A small masked image model, trained from scratch: encoder patch size [4, 4], encoder width 192.
Rows from block 9 of the encoder of a small masked image model, named by matrix and row number. Rows with one number belong to one neuron. Each number is 128 + 32 x the weight over its row's rms, rounded and kept within 0 to 255. All counts start at 0. Numbers have three digits each.
After each neuron's rows are labels from the 100 images, of 14976, where the neuron reaches its highest value: "responds to" is what is common among them; "patch colour" is the nearest of a few named colours to the mean colour under the peak. Only what is clearly more common there than usual is listed. The data: photos of plants, animals and fungi (iNaturalist).
# fc1: MLP up (encoder.blocks.9.mlp.fc1.weight, 576x192), inputs 0-191
# fc2: MLP down (encoder.blocks.9.mlp.fc2.weight, 192x576, transposed), outputs 0-191

fc1.41:168145121132097171178121146161026064193122138144148120109135139193140099171111147092115124140155091116110124131191158093119096107135079118098144148110100137119059089038075099139148150091185141169138139123133130155189147096148120143135060165131156153086145139162125111161109140123091155133136132141139118111168086152132073107099130146108114142125132178157154108156121147164120103100124157133172151085088160120184159104088121165141092096098151109158092133147087150093152106092182038115146170107133183139113130132083050149077126142138174066144166105169116135158130175126048145111
fc2.41:094083189136183145116119085089113137059125141117137125125149123126136152093174092108123109118155183126122121124154097130192123157120059147156133136112102185141134154209152136107157187182118081068153087128099077119084099080079094146093198120185133121117137112125186118125112086144156122099094097093104119104073143131134170145155124124095167170122159091139175153124143130091152186145108131096112081134160096135158128120100156130157153192151109211166101167070133108153136188109112111128101115168108146090154155117144159064099143134153077167133102164132155185075124094199114139077
responds to: phylum Arthropoda; class Insecta
patch colour: brown

fc1.78:079091144119181135181074168149061170111109155165105132131149168143048191111156197139073145087117181101141095090112106111079093102218191138169132135109123121142147146223098119136148128117083149108152071127130137145149149126118163087080171108101109121153143155132109117177124158124138187182124121133143097116112128123146172104099060142105122051121151100107104151143119132157148078096072156101091091131155144140163168100098122142090194115206092109116106140147116099127201103135099173146103168110114184112100127087104121156122106141158127117121155091160144107151116105138080120137
fc2.78:159131157142162113133147109128200162103142155108151097149147155139209147107138167147127067105115146184144161187160062132169111104018098180067182187160148086125135163089219105162123108060172142131106146137147120126124160077095104121122107165109133134099171093129133123124116150146164140152107120110067137113132121127106089107145094129164160138128125139084143103114085159115141068129180066145156155111115117126155069089149115169119113142068107103163156166151129141139044170116135150132178125153113052139102139113167099128154141145125154128085124150111128111150113104076178194090
responds to: class Aves; order Passeriformes
patch colour: grey

fc1.340:063119126080135103121104190134176108144171119130134136160119132120081162062169138126108130117153162144096097140133141106157114160117152133190224072108108118137133129171132145108109098132106158187198189116110126110140155097136094114154105144151093149053096121176124169123146121186124102177084154125143118134113106124087139143086154143138035136108127156069174124108108158091131127167102211188127088161139141077173130139136134133182085093157129101137127093144181101195146123097134159141147163145130059120080092122081116151094138131091088168085114090181087144156135101078155121082
fc2.340:106183060107106132153144124182083158181053152131164140145170170103128118099145136168125148098135086091112163184153073124116147075173155137114097153108126136165107107141127127112170095138182170159153157176144120152131127130088166148112157104161102124155126119129108149119070183094123160135093067139059154123083153139094114158123130178135176099144157140125180158142076161108167131173118072120064153152094174141113118074148144081094106172124150076140109082075118128189146166111086123073122084140074122140139164158170098164174088100086119131156080164111169065072127147133100098116
responds to: class Aves; order Passeriformes
patch colour: grey

fc1.225:106153111076139074100160144172131091163119123097183157121096120108120144088126169130154142106137154138126132136074139177157138108182124154174143108130135044039107127139163163148188102130189115157077134189107080092079085159128183083165096117122166100134139094063133121077093154100109123147110061193171138134119105175136133166107089122078129142116128134103129136086182136166133071127078142109159114171161116161130064152144181130113135110199101126149156115194110130141158170163121198143093149117157106118113074081103135131134096118121093108091177174125144097102117110096091167142
fc2.225:106071122147118138166152118165151120161109034114133098148131164168119099180173152134126173158130170158138120133175130157153086079133094116152083168204171069102139127090130123119186234160135100121140091074090165105150139161170105141144148101112077147138104137130145144152129160157101119143124128187116173130146119101180114127191121144173120116112150158124143113086084086137080194131090168130152165140119113145145164100116156116133120078112095086105123160149110130056102058166077166111089119105139086128173130134128161097129063130105167133097108081057142187150101164129074105129
responds to: class Aves; order Passeriformes
patch colour: grey

fc1.206:073110112130127130084105087129129163126136146045084119121151160161137052154170163129156131070133150185089083122128099163144144115162138152162166160138164094128125084088153130116191141070065104097130159151095095103157144105128165141173148145148116162181122158106167100127115134164125076109133156162100115155139119188193123140148068133109074138067112086173093159111100119156162131096112163136095091155141159169156136108132136105163086108151194143096078180146094117136099149118072120172069145146166104153117126069100119138111131156139158121156020137153104128125186090169073140102
fc2.206:133156103174149118131101171131146122094148095119144079104089177134199140114135165157115111068118172120138161185172169206069127162064135193165117115180102144090111103140107118112099117094127100144089077133137139125159130122151128120158104175115090038131061100126119156115166149092135113110086019176187084150117147161129114138103112157148138111125146195113154137122158183157134100148125109111072105119115117135096090079140130150089132118126103163111181091101082142182086091138167135127148147140116099080081171155144163045102147091120069156126123090145101123100120156116145147163
responds to: phylum Arthropoda; class Insecta; order Lepidoptera
patch colour: purple; pink

fc1.135:129167138055104138119097097140128147139139128141141152099086128152125166114105136203130185137145096138153144138119104142116106107106143215198148105131178120130196204148185180130084144159153102105116091153070139135144109109094162079125164128105131152153091055111105130138098123140128111122092107173109192110119133126123100158112144130142091127039182105093117148131101127151133089133153116183107123081133093098165080130128139091062132046120147158155193084144191173095153101134132148118136112133117157157117080130106076152111103128129063152137176070146171160210161110105092098141
fc2.135:172069137124166101117084172093165121084156110170124166183116069164145071101191128093129136152110103145120162076148119109121180115137064122089122184153126166153101117104168150081138116061129117104139147120115137217163089128167133141135175154114189116147147128154127146125146073103173101146145184143122131174190126086105151116104185122105096139129091113169162183170080129113148172130118074108158149137125140090116100149134149158105091175170105166128110122136122081171062167089087086151128114079177138107114198130147117101161162135114148172194174118116109169131097119070160116103
responds to: class Aves; order Passeriformes
patch colour: grey

fc1.144:140125170093185173093093127132135167179081087131144154064104112178108114153187107161099111128143089140055117163101112172124163114162217079111158123167127102085131087098138104083102147130106119091127135169159117101122113085120100076128126089160138145138140105128096127142101077172144119120189136159145114157118111143108092149124170049171137036072167146121099147144084190146155143150101154173146113178116090159115073122169188152094167136129123125076180109149131128050100115097175170176132118082164102121130096113112084151106140104130140089148156119161150124152136152121064098164
fc2.144:131149126181147175186162101117084125055152160133100123117109119131064162125150159120133107108118117128127189061163146106153086143123102127128060166108102101156072134109157125095118134134191124158145131084104072135141184120166116126068121181132138115031186176067157131118083154119094143138126126105113179131031148168158124097089096157198132202155125128157152143125160133151122054112184138081087100136117122116155151136108091095107129156194151144111112109146092067094154127142124133143127118169118199084067104123127098117144127095167119156146110119172156160147125096132144109107
responds to: phylum Arthropoda; class Insecta
patch colour: brown

fc1.143:089145156060213164065106145147146134219151143139141113102125164076122078133136144138113126130161131117176101212150122147099097144147112096144135111118137138065133171116031161189144155074116137104173146119088159100091142144128118117129104127167144093096098082116143151139110122180135140120192115169102144096120156069127092164101150105140147134069139105074110148119109156176090138096132139108144153134141087160083108160099164107087129118141069174158126148144156141139135097095146116121148134121122117128113015153155154130163114226123152106126199139140172105063113158110095130137
fc2.143:105129119120131110186148154148100161109124133137149132164069065131139138149117108139104094151172129134118112106092110082107172200128083157101072112111137137201143078075187101086124123122106184096084112086148082157090117121156091127110086157152131166125209198120063056110132111134159146090147121112156121120137111152154161110110129108180128106143137124200205162124132118116141153102150112126153119120121191185115129123134082088142165176133130164146038094172149151150116123101099104128090145110127131167096197141139109188150121145142116122166113185187096130141037134109178133109
responds to: phylum Arthropoda; class Insecta
patch colour: brown

fc1.185:091118112123125118090094099104116120158142149182176138140135186073131114099100122085094091173104128154146117121123172171091153086126108150169130116171139158115114179100120105169184117104118120159131136199096040131105114104127149135185118136155072128124105133136124133162189106096127164185165099113089106133120108136178114108133087120159090169129069075093152142179066112166147135109158088132124183116123147111129140171095121098185071100182087120152200161154140086146131121125107136126149161104137153184212085049129116144138141113083079136168103092083189138065163148114149094097
fc2.185:086158155135162126118103127138177038094150101093036175092106143105119135116159202166063111177116114176095105193109130148106158133184114109166141113112163132141118132134180114146147129123095127158139169088107118110160129171147144123092151071106142111104129163104134185147161138090144122124113128181169147090118083129149059148135058131166168128146215118141089125120153146141128200105126146141154160186064114106120101158091094113163122156129151100144091083109128141140154133185118145132143150106148121109102076143094134135037187077174136101186094132125104098140189138164100116154
responds to: class Aves; order Passeriformes
patch colour: grey

fc1.472:180119095096102089094140114173126146166193090122141053112119135133095165200140108075077088082143161049107118163128168082179182113113120136160133128068108145136114099133138125112066170101108142128145146087182106096131152101128111088187176139109161100083185132130149184109120111138190138208125146136198143119113164117167090181184099126174147152086165190097096161141085173089107119118167111106109144169145114115120143125110131116133133183132097137133133078108153103136127117107178138192167116139137133172098113109139190154115201088109113079102124096093130126132119137129117081155
fc2.472:141175121112131171140159115104150094133160092142096127118176156176112092141117118102122093123116160145148203054098158087060079072095123117131114173169189144078148148142177178180115070116113141183102131078087133157131125173144129121119120084177049159138186165187141188150133103161132124065138160100104122154159142200120112073115160142087144055197121121086118137089119106115137122123097122126150128157131186155106132128093187113140172131180116164097066174084111083086118129140146129143096138137107179191151121139107155139145121119080143162125109135129096132153125168113120135073
responds to: order Accipitriformes; family: Accipitridae
patch colour: grey

fc1.253:109141145165156104141109124105097164106096121149132100110110119137138172165170134137159125101089096203121121139127169139060078142149164129134116141164127103119125111151086159100156194134050166162110089127182134137119123095195117107109124184104176082081071164159158112126137112141146174138098134094151141127100050130146116159150138104104108116121154130110158103162125060157110127080167145166086132160170174097129119096120141151113126101131164153151112092098020178145103104151105108104124106107155144145135114136096107164182154144138139044122127141226111118070100128156187022123
fc2.253:110100066121080106161172106140121127122147128145092126135099161153119088120185131166178125162068165112109117101054120119165151118139118179135162087128173112203068102112151068102105172176102114149073135083116083144107146098142173139116153105108162122047108174097125086192137117065080050089117116091100137175138144148178130154157065153146130165174143112171121176097135118080108162144112129161105185122122124061151066127154184104141160143114146124144130142199158152115101200099122126148144111139155113099147127127146120171111155085147143139161074148117148117194127170120116143147
responds to: class Aves; order Anseriformes; family: Anatidae
patch colour: grey

fc1.407:110104119088116111140142111082145123206143123125108113103156183150145119188196145130132216116040087110177085094075156082161124136097072100093147127131117102094108156164162127132107118173164093087108145140110145160072172109113075163092152145099128123129125108151122106135174129134134085150112115168099095155118118100093119151144044135111146155067141137024094131107111129131101144177199158237140089115139100139093160101141114095107127146156095112076146124120150139146132129213151122196171130117108152127161122172100166106123117097147103105119108137181117132124143169106110145098
fc2.407:112090104142148143132163120099112160094095112144177158097121077161171123073132106139136103144112150153159071140123126113149070152148125133117169178179107094119073177134096114144185122093135078114110148117164058138103152095162100139092139152105120187175125165100114165135131146111126116196100154170129114086124106193147136070109079119183073194153108157176127140144072118064067137127143038137143104111113067083159108191169141112173118173125083104089100133066128120172115105134108182102101170126125146158164174110147162164145163127137119125163174126096100177099089081108145117110
responds to: phylum Arthropoda; class Insecta
patch colour: yellow

fc1.544:146120108139094086155122090134131096129130179116151125189087120150102188136096096140147113113199154068108081123052130116114147088072109143150124186108162131176096146153114107143166095142138154156168111112126144118154127150156116129112118190067128110155133097178103110158101118087153145109165153123144141147133101126107140120072126068171138128135154154127145080097123062178117098129101167160101161173167156125117172165104132086056099235099122114159080096133011152155102131161104124107127104195155120189149080159102126175115087147121150093166150134097170129164108094178133140120
fc2.544:162129048120156131163099151072146100110163096135169108133143153124146147148172208138179154113092131090058128089104054077177197098200129081131111126087065179128168148100120144100105100130161150148131100125123166089161106123139122133130160096151082146093103123153155128143106153068089096180129151132123157145131147134135135139154157118118137109126099142207119133138139071089157102077124096069167077126125118125166123163117071081133127091102085125142104127164130131117154156113145132119159158130077160145129145145110132103148118117017129166169131075098131090201142168147070180092
responds to: class Aves
patch colour: white

fc1.55:128084105154184198036109159126145147167159047136129126099119133118112148096093086095153099131128113115143150183189144110092121127187144108130168194083179136119165133122131116057103098104103127097133121129130115135149142135172078157146137181112113120104094148116129123104184150115121206088161157107120113153148085114129140168158125120131150092091093113137143147128147048149147139123018151123157142142206091130122126118124086100134205137125098178070170160154105160152098119143096147109131114112085084119062093112151156086180131131119175138096160155169097093119101064131093144139
fc2.55:036099104100147167133176162147087131189132138138124134127130173138100153102126078121156148080180145166150125213154128129089111129126141126151155136136120166147213112082120220148142124155149112154155106141137113103085151127135177124111103135177067091169157106093158067151089144167154157103126136111082118122149145130163044109145165144108166169152128122131119176100100145125140068090108150135152193095150072098108071087109109118141078112183135141087219110067129157122141127172147177109130128072135171111072142121082148110149147145116138106135131172126140112068154103142092092121
responds to: phylum Arthropoda; class Insecta; order Lepidoptera; family: Nymphalidae
patch colour: brown